config.yaml
encoder_arch: "poolformer"
dataset: "regions of photos with short descriptions (Visual Genome)"
image_size: 48
translate: 0.06
color_jitter: 0.1
tokenizer: "word"
encoder_inner_norm: false
decoder_layers: 6
decoder_head_dim: 32
decoder_bias: "all"
decoder_qk_norm: false
decoder_positions: "rope"
optimizer: "adamw"
max_steps: 12200
Rows from block 6 of the image encoder of a small image captioner, named by matrix and row number. Rows with one number belong to one neuron. Each number is 50 + 10 x the weight over its row's rms, rounded and kept within 0 to 99. All counts start at 0.
After each neuron's rows are labels from the 100 images, of 14976, where the neuron reaches its highest value: "patch colour" is the nearest of a few named colours to the mean colour under the peak. Only what is clearly more common there than usual is listed. The data: regions of photos with short descriptions (Visual Genome). In brackets: how many of the 100.
# fc1: MLP up (encoder.blocks.6.mlp.fc1.weight, 1024x256), inputs 128-255
# fc2: MLP down (encoder.blocks.6.mlp.fc2.weight, 256x1024, transposed), outputs 128-255

fc1.740:78 52 52 49 46 50 43 51 63 39 47 57 51 44 52 54 40 36 50 56 60 56 44 50 37 25 36 49 46 35 58 57 46 60 59 51 48 52 46 51 42 45 42 40 58 43 44 56 39 44 42 69 48 53 44 41 54 42 54 59 57 61 41 29 32 47 62 36 65 49 46 50 26 49 46 62 47 46 48 61 28 68 36 45 51 47 45 54 43 53 28 36 62 33 59 58 40 37 60 49 46 49 47 50 48 50 78 42 52 28 62 47 56 39 43 59 68 38 54 62 56 50 38 61 61 39 44 49
fc2.740:00 44 57 45 72 53 60 54 52 38 69 55 52 42 47 57 41 38 54 58 64 40 51 48 48 65 51 56 54 60 62 38 54 54 47 69 48 44 52 52 58 40 44 45 55 53 48 35 55 61 49 49 47 54 53 52 59 51 67 60 63 50 52 39 59 53 55 44 63 59 52 53 53 39 56 56 42 52 61 51 55 48 53 60 55 54 52 61 59 54 47 54 65 58 45 59 38 47 42 55 53 55 62 57 56 70 57 60 43 46 49 55 52 49 47 45 48 50 45 52 51 62 46 48 73 55 54 41
patch colour: red (76)

fc1.297:71 59 55 52 40 52 33 47 55 51 48 59 57 38 59 61 45 51 48 58 68 55 38 52 37 47 40 48 56 27 60 57 44 51 43 61 43 55 47 52 61 48 52 49 60 42 45 48 34 39 44 51 44 56 40 30 59 51 49 64 59 64 37 33 52 47 62 51 67 46 37 47 35 53 44 53 53 39 40 61 44 69 31 40 43 45 45 46 46 59 51 39 54 43 64 61 25 54 54 42 42 53 52 53 54 52 76 44 61 28 64 43 57 47 42 63 61 35 56 55 56 54 48 59 58 37 40 39
fc2.297:00 41 58 35 47 55 58 59 57 50 65 63 52 47 49 48 45 47 46 70 61 43 45 52 56 61 52 56 55 54 59 37 58 52 48 66 48 47 54 61 74 40 68 44 42 58 49 42 50 60 46 51 52 51 71 55 53 59 66 48 60 47 51 36 55 44 52 43 58 65 35 55 43 44 40 49 44 45 64 72 58 61 45 66 36 50 57 64 60 42 44 51 64 73 51 55 55 48 41 55 38 59 61 58 61 54 50 58 47 65 51 54 43 41 48 36 55 52 58 49 56 65 50 43 72 53 50 46
patch colour: red (39); black (27)

fc1.726:77 43 59 56 43 53 55 54 52 38 53 46 45 69 44 40 47 44 57 48 52 50 43 49 44 27 41 38 37 44 37 48 51 54 58 45 48 46 42 60 30 41 55 47 47 54 52 57 41 45 53 66 49 52 38 51 49 50 59 64 53 53 43 21 39 48 45 38 58 47 60 56 30 43 51 68 45 48 52 48 44 58 47 43 51 48 49 57 48 50 38 49 50 48 50 62 53 49 66 51 59 39 49 47 48 61 83 50 34 36 59 58 53 46 53 54 69 50 50 55 59 52 50 70 69 51 67 58
fc2.726:00 55 52 44 52 56 47 51 50 50 68 61 61 62 51 63 44 58 61 39 45 45 50 47 57 65 56 64 57 49 55 48 53 54 53 47 48 58 56 49 51 43 43 47 46 57 55 49 59 53 62 56 50 52 52 41 63 47 57 62 52 61 57 59 56 48 49 47 66 48 65 44 51 37 56 56 39 45 54 43 52 51 62 54 65 53 51 49 55 56 61 45 60 56 50 60 45 49 46 67 44 51 50 48 55 54 69 60 35 74 62 47 61 60 72 56 44 63 38 52 48 61 49 53 56 50 52 36
patch colour: green (25)

fc1.122:56 55 55 53 48 49 38 51 52 39 36 58 60 53 59 46 65 59 52 61 58 52 45 62 48 62 44 47 53 44 61 67 43 53 49 53 44 57 52 51 55 55 55 33 50 39 50 50 44 46 51 61 44 57 45 40 62 52 62 67 59 56 47 17 62 44 53 42 56 44 47 59 51 63 43 61 56 49 49 58 47 55 48 54 58 49 46 48 51 42 51 46 53 43 59 37 38 51 62 46 46 52 51 42 64 52 78 49 58 43 63 48 54 46 37 60 49 44 64 57 54 52 50 67 66 46 45 42
fc2.122:00 55 47 50 52 58 59 42 59 56 48 36 47 48 55 49 57 44 58 46 55 59 53 46 52 45 55 42 60 65 55 56 52 63 56 53 62 55 49 57 54 58 44 57 65 45 44 58 48 43 44 49 49 49 36 55 54 40 46 56 57 54 60 51 49 59 64 63 53 60 54 59 54 58 57 62 61 56 54 58 40 61 48 49 62 65 47 57 59 44 49 57 55 51 45 52 51 59 62 45 57 50 59 56 45 59 51 43 43 48 62 56 48 59 64 58 44 44 57 59 54 52 46 66 41 66 66 64
patch colour: orange (29)

fc1.346:86 60 40 57 43 48 42 55 60 47 51 57 54 32 58 62 46 43 31 57 59 64 39 47 35 32 39 53 49 27 54 47 63 58 52 50 48 51 52 52 50 45 36 54 62 54 43 53 33 34 39 58 53 44 44 30 60 48 46 58 51 67 43 45 54 51 67 51 59 62 43 44 52 45 52 50 48 30 48 68 37 72 30 46 44 38 59 63 52 48 36 36 63 42 61 48 33 43 47 52 37 44 63 58 69 52 58 29 59 29 42 36 62 46 57 57 59 28 52 59 39 46 41 49 51 42 42 48
fc2.346:64 40 65 28 44 48 50 50 51 37 72 55 51 44 51 57 30 50 50 65 62 34 39 41 51 61 42 51 54 52 59 30 63 54 48 64 45 47 53 72 56 35 50 43 46 54 44 36 56 49 52 53 45 61 55 47 53 52 71 51 64 48 50 36 56 44 49 38 63 56 44 53 50 37 46 61 37 49 59 62 49 38 55 57 51 53 46 60 71 42 52 42 68 60 36 60 42 38 35 61 36 34 60 50 50 51 43 61 27 37 43 55 52 39 48 41 42 51 45 51 61 66 37 50 80 48 47 37
patch colour: orange (70)

fc1.131:32 35 53 46 57 50 64 49 37 38 46 42 50 64 40 32 64 65 61 45 38 38 60 56 71 64 45 50 46 73 40 53 47 43 50 43 53 50 47 49 46 55 72 44 31 52 60 48 63 63 62 47 53 54 55 68 52 56 60 58 48 34 59 32 53 52 30 44 32 45 63 60 52 51 49 56 50 67 53 34 64 33 69 48 55 60 48 48 50 46 63 66 39 57 36 50 66 63 61 41 61 52 42 37 44 49 58 68 36 70 50 63 37 56 52 43 46 72 49 33 56 55 65 61 58 62 63 58
fc2.131:00 39 62 39 63 52 55 47 57 46 64 51 48 47 49 61 38 45 54 45 65 38 45 36 56 64 49 52 50 59 55 42 61 55 46 64 48 44 51 63 49 43 45 48 56 42 44 39 59 46 54 53 46 64 47 53 61 45 64 62 62 51 53 57 59 52 51 45 65 60 53 54 48 41 60 57 38 48 60 59 47 33 57 57 64 61 51 62 65 47 56 54 65 53 44 59 35 40 42 62 47 27 61 54 50 65 48 64 36 54 43 53 71 44 59 48 40 59 43 54 60 66 41 60 65 51 50 39
patch colour: grey (94)

fc1.573:51 58 52 50 47 48 33 51 58 24 33 60 68 43 59 50 70 54 49 70 59 54 47 58 49 61 51 50 60 47 61 71 45 57 52 54 46 57 57 50 60 58 47 33 50 39 45 51 44 45 47 58 44 57 46 38 62 46 65 56 58 57 47 26 57 44 56 49 55 47 42 52 57 67 42 64 58 42 48 62 44 54 47 59 57 49 47 48 51 39 52 41 61 32 62 30 35 48 60 53 44 52 51 46 65 48 57 50 61 45 60 46 52 39 41 59 44 46 65 55 53 48 45 62 63 44 42 37
fc2.573:00 58 49 46 48 51 50 54 50 57 51 50 54 50 58 52 59 49 52 56 57 51 56 54 57 58 53 53 59 59 54 50 55 58 55 58 55 54 50 66 53 59 49 61 62 59 44 53 47 53 52 50 49 53 54 54 56 52 51 55 63 55 57 52 53 56 57 60 54 51 52 57 52 57 56 60 57 59 50 53 44 68 51 56 55 58 50 55 54 49 52 54 53 51 50 52 51 60 62 47 55 64 55 51 49 56 51 49 43 46 57 54 51 55 52 54 49 50 51 59 56 60 54 62 53 54 53 55
patch colour: orange (38)

fc1.430:21 54 53 50 57 43 47 52 46 41 34 59 63 52 59 42 68 68 48 62 46 44 58 66 74 71 55 52 63 71 64 69 48 47 43 49 48 64 51 48 67 72 59 44 33 39 56 43 60 56 57 46 44 62 55 52 57 54 62 60 60 41 58 41 53 42 45 51 32 49 48 56 53 74 38 53 64 54 53 47 61 34 64 63 54 56 50 41 59 45 68 59 49 44 47 35 51 58 56 53 45 56 53 38 50 41 51 66 64 73 56 49 42 50 44 48 35 69 62 37 49 52 62 57 56 59 42 37
fc2.430:00 54 53 56 55 53 50 51 52 51 51 58 57 53 60 59 55 59 51 56 49 59 59 57 54 55 53 56 58 57 52 58 53 57 57 49 50 61 57 55 57 50 56 50 51 54 55 55 57 51 60 58 54 51 59 55 51 54 52 55 53 57 60 57 53 56 48 53 51 52 56 57 58 53 52 57 51 52 57 55 54 43 59 55 55 55 50 51 56 53 60 53 51 57 51 54 55 53 52 65 56 45 55 50 55 52 53 57 56 51 54 55 59 56 50 53 54 53 56 57 54 52 54 55 50 54 54 56
patch colour: grey (78)

fc1.158:72 62 41 56 42 51 37 58 56 50 49 58 56 43 61 58 46 43 32 57 58 67 41 42 29 40 47 50 53 28 51 54 65 60 58 50 47 49 52 54 47 43 43 55 64 54 41 55 34 32 38 52 49 42 42 30 59 47 48 50 47 68 45 44 52 46 64 51 65 67 39 43 55 48 51 53 50 30 49 65 38 69 37 43 41 33 61 59 53 48 43 35 59 40 63 51 37 45 47 48 32 39 63 58 72 54 54 25 59 29 38 34 64 41 58 57 61 25 54 58 36 48 41 45 56 40 41 43
fc2.158:48 36 68 41 42 52 47 51 49 32 70 55 52 36 52 66 33 50 48 58 58 43 44 39 46 65 34 51 54 57 46 45 49 55 49 58 42 44 54 60 64 31 49 39 49 59 49 37 57 53 60 58 47 59 61 55 57 52 69 58 62 52 53 46 54 58 41 36 41 54 44 58 50 36 51 60 36 50 61 67 49 28 60 51 58 45 52 53 65 51 59 48 64 63 44 62 35 35 31 66 41 18 55 51 50 42 55 62 35 41 42 55 59 47 50 39 45 46 45 54 54 60 42 51 72 45 44 36
patch colour: orange (47); yellow (29)

fc1.601:72 49 54 62 35 59 49 55 54 48 54 44 38 60 47 51 41 44 49 43 60 58 29 43 38 29 37 39 36 32 33 44 58 53 54 50 43 43 44 62 31 37 64 44 57 63 50 52 27 32 49 67 49 47 36 40 52 61 51 63 51 67 36 40 43 50 52 40 56 58 54 51 40 37 56 63 43 50 47 51 45 70 36 38 54 36 58 56 53 52 44 42 50 54 58 64 40 48 63 50 53 35 54 55 49 66 78 40 40 35 47 49 68 50 65 63 64 40 49 52 50 53 49 58 66 51 61 55
fc2.601:00 39 64 40 51 58 56 42 56 49 70 50 47 51 49 63 37 48 62 34 55 36 47 41 56 66 38 44 48 59 50 45 54 54 51 55 51 48 51 62 46 34 38 49 57 46 44 43 51 41 51 50 48 60 44 49 61 35 67 60 58 46 46 57 60 62 56 42 73 49 60 57 51 35 61 58 34 44 61 57 45 47 56 50 67 64 48 55 60 48 53 55 61 57 46 61 44 41 38 64 55 43 53 57 46 58 45 67 36 52 57 52 52 50 65 51 35 49 42 52 56 72 41 60 68 55 54 34
patch colour: green (52)

fc1.738:60 44 53 56 41 57 54 53 51 39 48 42 52 60 42 41 53 50 56 54 50 55 42 55 48 33 36 41 42 50 36 52 57 57 57 46 49 43 46 59 36 43 62 43 48 58 48 60 41 42 49 69 54 47 41 50 59 48 58 75 48 53 44 21 50 52 48 37 50 52 59 55 39 48 56 69 46 48 52 54 43 54 49 37 54 46 55 62 52 42 42 49 52 42 50 60 52 48 70 49 58 39 51 49 53 63 87 50 37 45 50 55 55 46 59 57 69 52 55 49 53 51 52 72 73 54 64 55
fc2.738:00 48 56 61 55 53 38 38 38 56 51 54 62 57 55 64 54 64 69 31 46 58 52 45 45 48 49 54 58 44 48 69 34 57 63 39 47 62 54 41 59 48 57 58 50 45 46 61 54 38 66 61 43 54 56 50 57 37 47 56 47 58 50 60 53 57 44 50 59 37 52 53 72 45 50 64 46 51 52 51 38 50 65 37 48 59 38 36 50 70 66 48 43 56 49 60 55 49 50 59 55 50 35 46 40 55 64 56 58 37 58 46 48 71 69 50 50 49 47 62 36 44 47 66 40 45 48 53
patch colour: green (39)

fc1.247:64 59 59 65 33 56 31 57 55 55 49 58 56 39 64 64 42 46 40 57 71 56 27 44 34 49 45 41 58 25 53 53 58 50 45 60 36 54 50 59 59 48 47 54 61 48 45 47 23 29 43 47 43 54 31 25 58 50 44 53 62 70 31 49 45 45 60 53 60 61 40 41 50 54 47 47 53 39 37 57 45 71 30 45 42 31 57 48 55 50 49 38 54 43 67 55 23 50 48 49 39 38 61 54 61 59 57 39 61 33 57 43 66 49 55 66 56 32 53 47 47 46 46 45 50 44 44 38
fc2.247:00 41 63 55 45 50 43 51 44 44 60 63 62 46 54 66 44 55 59 63 55 50 46 44 49 53 44 60 58 48 53 51 41 60 56 53 40 52 61 49 73 32 61 51 40 56 46 47 56 51 63 65 38 58 79 51 52 50 61 53 54 55 56 45 62 51 41 39 40 47 39 53 63 41 48 63 41 44 61 71 45 42 61 45 45 51 45 46 57 63 63 43 57 70 45 59 50 41 38 68 42 48 48 44 47 45 61 64 54 38 45 50 53 57 48 35 51 52 53 61 44 53 43 54 58 39 41 49
patch colour: orange (34)

fc1.396:13 47 54 50 60 42 52 51 40 54 45 54 50 59 54 43 61 66 51 49 41 40 61 61 77 69 66 52 58 74 59 56 48 41 40 49 50 61 55 47 65 67 65 52 33 42 63 38 65 60 62 38 46 60 57 59 45 59 53 44 59 36 60 58 57 45 38 56 28 48 52 55 58 62 41 44 61 52 53 38 67 28 67 59 49 58 51 36 59 48 71 65 38 56 40 37 58 59 49 48 50 57 48 38 50 41 34 67 56 78 55 54 40 58 46 43 27 70 52 41 50 49 66 45 45 61 46 44
fc2.396:00 47 56 62 55 52 50 53 54 54 52 56 57 62 55 62 49 57 56 52 48 58 47 52 51 51 60 59 53 50 56 62 46 53 55 46 48 55 56 47 58 45 57 52 48 53 58 55 54 54 59 60 55 54 57 51 53 53 54 53 48 56 55 59 52 51 49 46 54 51 49 53 58 49 49 50 47 50 60 61 54 43 57 50 53 51 53 50 52 58 59 48 53 59 58 57 58 47 50 62 51 42 50 51 52 57 61 59 60 54 51 51 52 57 53 50 57 54 55 54 48 50 55 53 48 50 49 58
patch colour: grey (87)

fc1.69:47 39 69 58 45 52 43 55 40 36 51 61 47 64 59 42 59 56 60 42 61 38 44 45 59 41 46 36 39 57 60 45 41 45 45 52 36 67 50 62 52 44 51 49 37 30 59 46 46 53 61 49 37 72 41 52 42 56 54 51 72 49 42 38 54 37 41 44 46 40 59 60 53 44 33 55 51 47 45 40 57 51 52 39 51 53 42 38 58 49 52 52 41 58 54 54 42 57 57 38 52 50 41 43 54 53 54 67 54 54 76 61 49 54 33 56 54 61 48 50 64 49 57 58 56 59 55 52
fc2.69:00 49 59 45 63 53 53 52 54 41 61 53 54 49 50 63 47 50 54 58 61 46 54 47 53 62 50 58 55 54 57 54 50 57 53 59 47 50 58 54 52 46 49 42 49 53 52 47 61 53 58 58 48 65 51 55 58 54 61 61 64 54 56 56 56 51 48 49 46 60 56 51 52 47 59 55 48 46 60 58 50 36 56 54 62 56 50 57 63 51 56 50 60 56 49 59 41 47 48 64 46 33 56 53 53 57 56 65 45 49 46 54 65 52 53 52 51 59 48 56 50 61 46 49 61 50 55 44
patch colour: brown (70); black (30)

fc1.332:79 49 62 51 32 65 48 47 55 37 41 38 71 47 42 49 65 46 63 68 62 53 33 50 37 41 39 40 47 33 38 57 42 55 57 53 43 39 52 62 45 50 36 43 59 60 46 56 35 46 46 62 49 48 34 44 54 36 59 59 46 62 30 31 45 53 53 44 57 41 56 52 52 59 62 60 48 54 45 61 41 64 37 58 52 45 44 58 43 40 46 37 57 41 58 47 42 47 61 55 61 46 43 45 59 67 70 43 39 35 57 57 61 41 47 63 55 42 60 63 63 45 45 60 62 51 65 50
fc2.332:22 49 40 70 65 44 41 46 39 46 36 48 63 54 56 45 57 58 67 34 49 57 49 59 51 37 60 58 55 42 49 66 32 55 60 42 49 58 54 28 46 61 55 41 50 52 53 50 56 42 56 50 47 47 45 39 45 44 38 46 35 56 56 63 56 44 47 53 38 27 53 40 66 55 53 53 58 56 45 35 47 49 53 40 46 46 41 33 43 75 55 45 45 41 53 54 48 52 56 41 57 59 35 42 41 61 67 42 63 54 56 38 55 66 51 54 59 65 49 57 31 27 54 60 31 45 42 62
patch colour: green (60); black (28)

fc1.469:56 59 54 60 35 58 38 56 57 36 34 54 58 49 53 48 60 60 47 64 62 59 33 62 46 52 44 42 55 46 51 72 55 57 51 53 42 51 48 60 50 56 70 36 53 49 48 50 32 34 46 63 46 51 34 33 59 53 66 65 54 65 38 27 45 46 51 38 52 56 48 56 39 64 51 67 56 37 48 59 43 64 42 54 61 36 56 53 52 46 54 37 56 33 65 50 34 55 72 54 48 38 57 37 43 60 69 45 53 42 55 45 64 44 53 65 52 45 65 44 51 51 51 68 73 49 52 39
fc2.469:00 52 54 59 52 48 41 41 38 49 53 52 64 50 65 63 57 62 67 46 46 59 53 50 52 49 44 57 67 50 52 62 40 62 65 41 47 66 58 46 60 50 59 51 48 49 43 61 57 39 67 60 40 54 64 47 56 41 53 52 51 61 62 53 57 55 42 50 53 38 47 51 66 48 49 71 53 47 53 56 36 58 67 39 45 59 41 40 50 66 67 46 45 60 46 59 62 54 51 60 51 53 42 42 41 56 61 52 57 46 56 45 42 65 60 46 47 53 47 68 45 49 49 68 49 44 41 55
patch colour: orange (27)

fc1.260:16 41 55 53 53 52 59 51 37 54 47 43 55 61 43 38 61 68 56 45 40 39 55 61 80 64 51 46 53 77 39 54 52 42 45 48 48 51 46 53 53 64 69 53 29 56 62 44 59 56 64 43 49 55 51 63 50 57 54 56 51 38 55 50 57 50 35 50 15 49 63 60 50 58 51 47 55 63 52 38 63 32 67 51 48 53 56 48 59 50 68 63 36 61 41 51 60 63 55 44 60 49 47 37 42 52 50 69 42 83 48 60 44 58 62 48 40 78 52 38 51 55 67 56 51 73 61 51
fc2.260:00 50 55 49 62 56 57 54 55 51 60 51 51 50 51 57 48 49 54 53 58 49 52 52 52 58 45 50 53 61 51 50 58 52 49 59 52 52 50 59 57 48 51 51 57 53 54 48 54 53 53 51 52 56 53 58 60 53 58 58 56 52 53 56 59 58 53 48 55 55 55 60 50 46 58 56 49 56 55 55 54 53 54 58 56 56 56 58 60 54 53 57 59 56 53 61 47 48 48 57 57 56 56 58 57 56 50 57 52 51 57 59 53 51 54 52 49 53 46 53 56 58 52 56 58 58 56 49
patch colour: grey (90)

fc1.101:16 47 52 47 58 48 54 46 42 70 55 49 54 48 51 53 47 67 52 41 44 36 59 62 75 65 57 53 60 71 56 47 45 38 35 57 50 54 46 46 70 65 65 62 42 48 60 36 63 59 59 36 50 57 58 59 55 66 39 51 53 38 56 66 57 52 46 61 30 46 50 50 49 57 47 33 56 63 47 40 66 32 60 54 41 58 48 39 54 56 70 65 35 62 42 47 55 62 40 50 52 60 45 47 38 43 41 66 55 78 51 55 42 65 48 44 36 70 47 37 51 56 68 40 36 58 45 47
fc2.101:00 52 54 62 55 51 46 48 49 59 46 60 59 61 55 57 57 61 62 45 44 61 49 52 51 46 65 61 56 48 56 65 43 54 57 43 46 56 55 44 59 52 64 61 48 51 59 59 53 50 59 57 53 51 61 51 45 50 46 49 44 57 55 54 47 50 47 53 56 46 48 53 61 54 45 53 53 50 55 57 51 53 59 47 41 52 52 45 47 64 58 49 46 59 58 52 62 54 55 56 49 54 45 48 50 62 61 53 63 58 49 46 46 62 58 46 61 53 58 55 44 43 57 58 45 45 46 60
patch colour: brown (64)

fc1.110:26 42 47 50 56 49 66 53 45 43 38 40 53 55 39 37 65 58 53 53 32 46 59 51 68 71 62 52 58 72 37 60 58 45 53 41 56 46 55 48 45 69 61 50 34 61 56 51 63 57 58 43 56 45 56 65 45 51 60 39 44 36 61 48 49 53 38 52 27 54 60 52 60 69 55 54 49 60 59 42 57 32 69 58 49 52 59 55 56 43 61 63 44 49 35 40 68 54 58 49 59 45 50 43 42 50 35 59 38 73 39 56 42 54 65 44 31 68 53 35 45 49 60 49 54 65 60 55
fc2.110:00 34 63 49 56 50 47 50 48 51 59 61 60 53 57 61 43 58 62 54 55 48 44 43 53 57 52 62 59 47 58 52 49 57 56 53 43 55 56 50 65 39 60 53 49 54 52 46 59 53 60 62 47 61 65 49 54 50 58 55 56 58 57 54 55 50 45 43 55 47 43 51 60 41 50 62 39 46 62 65 50 32 60 50 51 57 48 50 60 63 62 46 58 64 49 58 52 39 38 63 44 34 49 48 49 59 60 67 52 51 45 48 61 60 54 39 50 55 50 57 48 56 47 62 56 44 43 50
patch colour: grey (89)

fc1.185:69 50 66 57 44 52 32 56 51 40 55 65 50 58 64 57 49 52 50 52 69 45 38 46 43 42 43 38 48 36 62 53 45 49 45 56 36 62 51 58 54 41 53 51 53 35 55 44 34 43 53 54 37 65 40 38 53 53 50 58 69 62 38 35 49 40 50 45 64 47 47 54 49 46 38 50 52 37 40 49 50 67 37 44 51 47 45 42 53 50 49 43 51 43 63 61 30 52 48 47 41 49 48 45 57 52 63 53 59 33 74 52 57 53 35 60 63 44 50 57 60 46 53 49 51 45 45 46
fc2.185:00 53 51 51 49 52 48 61 52 53 58 64 56 50 60 54 53 55 51 73 54 54 50 61 50 56 54 57 62 50 60 46 58 54 54 57 47 55 53 53 66 50 64 51 47 61 55 52 46 63 58 53 53 52 67 52 55 61 56 52 56 57 56 45 54 46 49 49 51 55 42 53 48 51 42 53 52 45 57 61 56 65 53 60 43 51 57 57 52 54 51 50 55 66 53 53 60 57 51 54 43 64 56 52 59 47 52 53 55 51 48 53 43 51 50 41 57 50 55 55 55 57 54 51 60 49 51 52
patch colour: red (37)

fc1.286:18 46 46 43 63 40 58 47 45 59 44 56 55 48 53 44 53 65 49 52 39 41 65 65 75 76 55 59 58 74 65 59 46 42 41 47 56 60 46 41 63 66 64 51 35 41 57 43 67 63 57 41 54 55 62 60 59 58 53 58 52 34 64 53 52 49 41 54 32 46 51 54 45 64 41 46 53 47 53 41 66 28 68 60 47 62 47 41 52 52 66 66 43 53 38 43 60 58 52 51 47 61 48 41 32 35 48 66 57 74 50 53 34 58 42 38 34 69 51 33 47 54 66 53 49 55 41 49
fc2.286:00 40 59 60 59 48 44 51 48 56 53 59 61 60 56 63 48 60 62 47 46 56 49 50 54 52 65 63 52 44 57 59 46 53 56 44 41 57 59 44 60 40 63 56 47 52 62 52 55 53 63 60 55 56 60 49 48 53 52 50 45 56 54 56 51 47 44 44 57 44 46 49 60 43 44 55 42 43 61 63 55 30 61 51 44 51 48 45 48 64 61 49 52 61 57 56 59 42 42 65 45 31 45 48 50 62 63 67 59 59 46 46 50 60 55 45 60 53 53 53 46 49 54 56 49 41 38 56
patch colour: grey (87)

fc1.293:74 44 55 58 52 47 51 61 49 39 57 59 27 71 53 40 52 40 48 35 53 48 46 37 48 05 55 40 36 46 53 35 52 55 63 40 47 57 59 55 36 35 35 46 46 41 55 59 45 46 53 64 44 55 45 50 27 39 56 28 59 53 50 51 44 41 38 36 58 51 58 57 56 31 42 60 45 44 54 42 49 56 51 47 58 49 51 50 53 44 33 45 46 52 49 61 50 46 59 48 48 38 51 45 54 52 42 52 47 38 63 54 51 46 42 49 52 48 40 67 53 40 46 55 56 53 56 57
fc2.293:00 67 37 51 63 52 51 63 54 42 55 62 60 63 57 59 61 60 44 66 38 64 65 59 47 60 69 60 62 40 65 55 60 52 55 43 49 60 55 47 43 65 59 39 45 59 64 68 50 60 63 53 60 38 55 51 52 66 54 56 53 56 51 60 49 38 45 62 51 65 57 41 53 59 43 53 63 50 51 51 65 62 60 64 45 47 47 51 47 48 58 49 47 62 62 53 64 63 62 64 40 47 56 51 67 49 54 44 56 55 50 56 44 51 44 57 65 49 55 52 58 52 63 44 56 55 47 51
patch colour: brown (81)

fc1.219:75 53 56 51 46 48 42 53 57 32 40 58 59 52 57 46 63 40 52 65 61 53 43 54 42 43 45 45 49 39 61 61 47 57 59 50 47 56 58 53 42 51 41 30 53 42 46 55 39 45 46 65 45 55 42 37 57 46 63 58 56 59 42 19 41 45 54 38 65 48 49 55 49 59 46 66 48 46 49 58 39 64 42 52 62 47 43 55 47 39 37 40 59 32 58 41 37 39 63 46 45 46 50 46 57 52 72 47 55 32 62 48 53 41 37 59 52 42 61 67 55 40 43 67 68 43 44 48
fc2.219:00 49 49 46 69 54 56 46 46 48 60 49 57 36 48 46 45 40 54 44 72 39 57 48 46 57 39 49 56 68 45 44 64 52 47 65 51 45 49 59 51 49 41 47 63 56 43 41 55 43 46 43 39 56 46 61 58 42 57 51 53 45 59 57 60 57 53 51 40 56 58 61 55 43 60 62 43 62 53 38 42 46 51 57 62 59 47 52 60 60 51 56 62 46 42 63 30 48 50 54 64 49 63 51 51 62 49 51 34 51 57 63 64 53 53 53 41 58 37 56 59 55 45 64 57 66 68 49
patch colour: red (30)

fc1.352:23 50 53 49 57 43 47 52 46 40 33 60 60 56 57 39 67 66 51 57 45 44 59 66 75 67 51 53 60 72 65 68 46 47 43 48 49 66 48 47 63 67 58 40 31 36 57 44 60 58 57 47 44 63 55 54 55 53 64 62 62 39 59 41 54 41 41 46 33 46 51 58 49 71 36 58 62 53 53 44 60 33 65 57 57 58 47 40 57 48 67 59 46 45 46 41 52 60 61 49 48 56 50 36 50 42 53 66 60 71 59 52 40 50 40 47 37 69 60 39 51 53 62 63 61 58 45 39
fc2.352:00 54 52 52 59 52 52 53 54 49 59 54 53 55 56 61 50 52 51 53 56 51 56 50 52 61 51 54 57 56 55 52 59 54 53 56 50 53 54 58 54 48 50 46 56 46 51 50 52 49 56 57 49 55 49 54 62 53 60 59 56 55 52 59 57 53 52 48 59 56 57 53 50 48 57 54 48 52 58 54 50 48 56 57 62 59 52 56 54 50 59 51 58 55 51 58 47 49 51 64 55 46 59 53 53 60 52 55 47 54 55 55 62 49 58 56 47 53 48 56 60 60 50 54 58 53 55 49
patch colour: grey (73)

fc1.57:85 45 54 54 46 51 51 51 56 26 57 47 45 53 43 53 44 32 58 55 57 52 44 41 32 14 43 45 42 34 39 44 49 58 58 47 48 44 48 54 30 36 34 51 55 52 45 59 43 46 43 72 51 49 44 48 50 42 46 57 47 54 44 31 42 50 56 40 63 46 54 47 46 39 52 58 43 32 48 55 38 63 40 39 52 47 47 63 44 45 17 42 63 36 51 60 49 41 54 51 57 44 45 58 74 56 73 43 37 32 56 55 55 44 48 53 77 42 48 62 59 44 39 58 57 48 60 55
fc2.57:25 54 45 42 61 47 48 40 44 62 61 53 58 55 52 57 51 50 60 36 49 48 71 39 46 54 45 58 55 62 45 49 53 54 56 47 44 49 52 61 27 48 33 72 74 46 38 59 51 39 52 51 38 52 48 55 52 40 56 49 49 52 54 47 52 67 52 56 61 46 77 57 63 43 63 59 43 60 51 42 39 40 52 43 77 63 42 47 52 53 55 50 52 41 43 56 40 56 51 64 67 31 54 44 44 69 56 53 39 42 59 51 65 58 67 64 33 43 43 54 56 62 45 63 55 53 53 46
patch colour: green (28)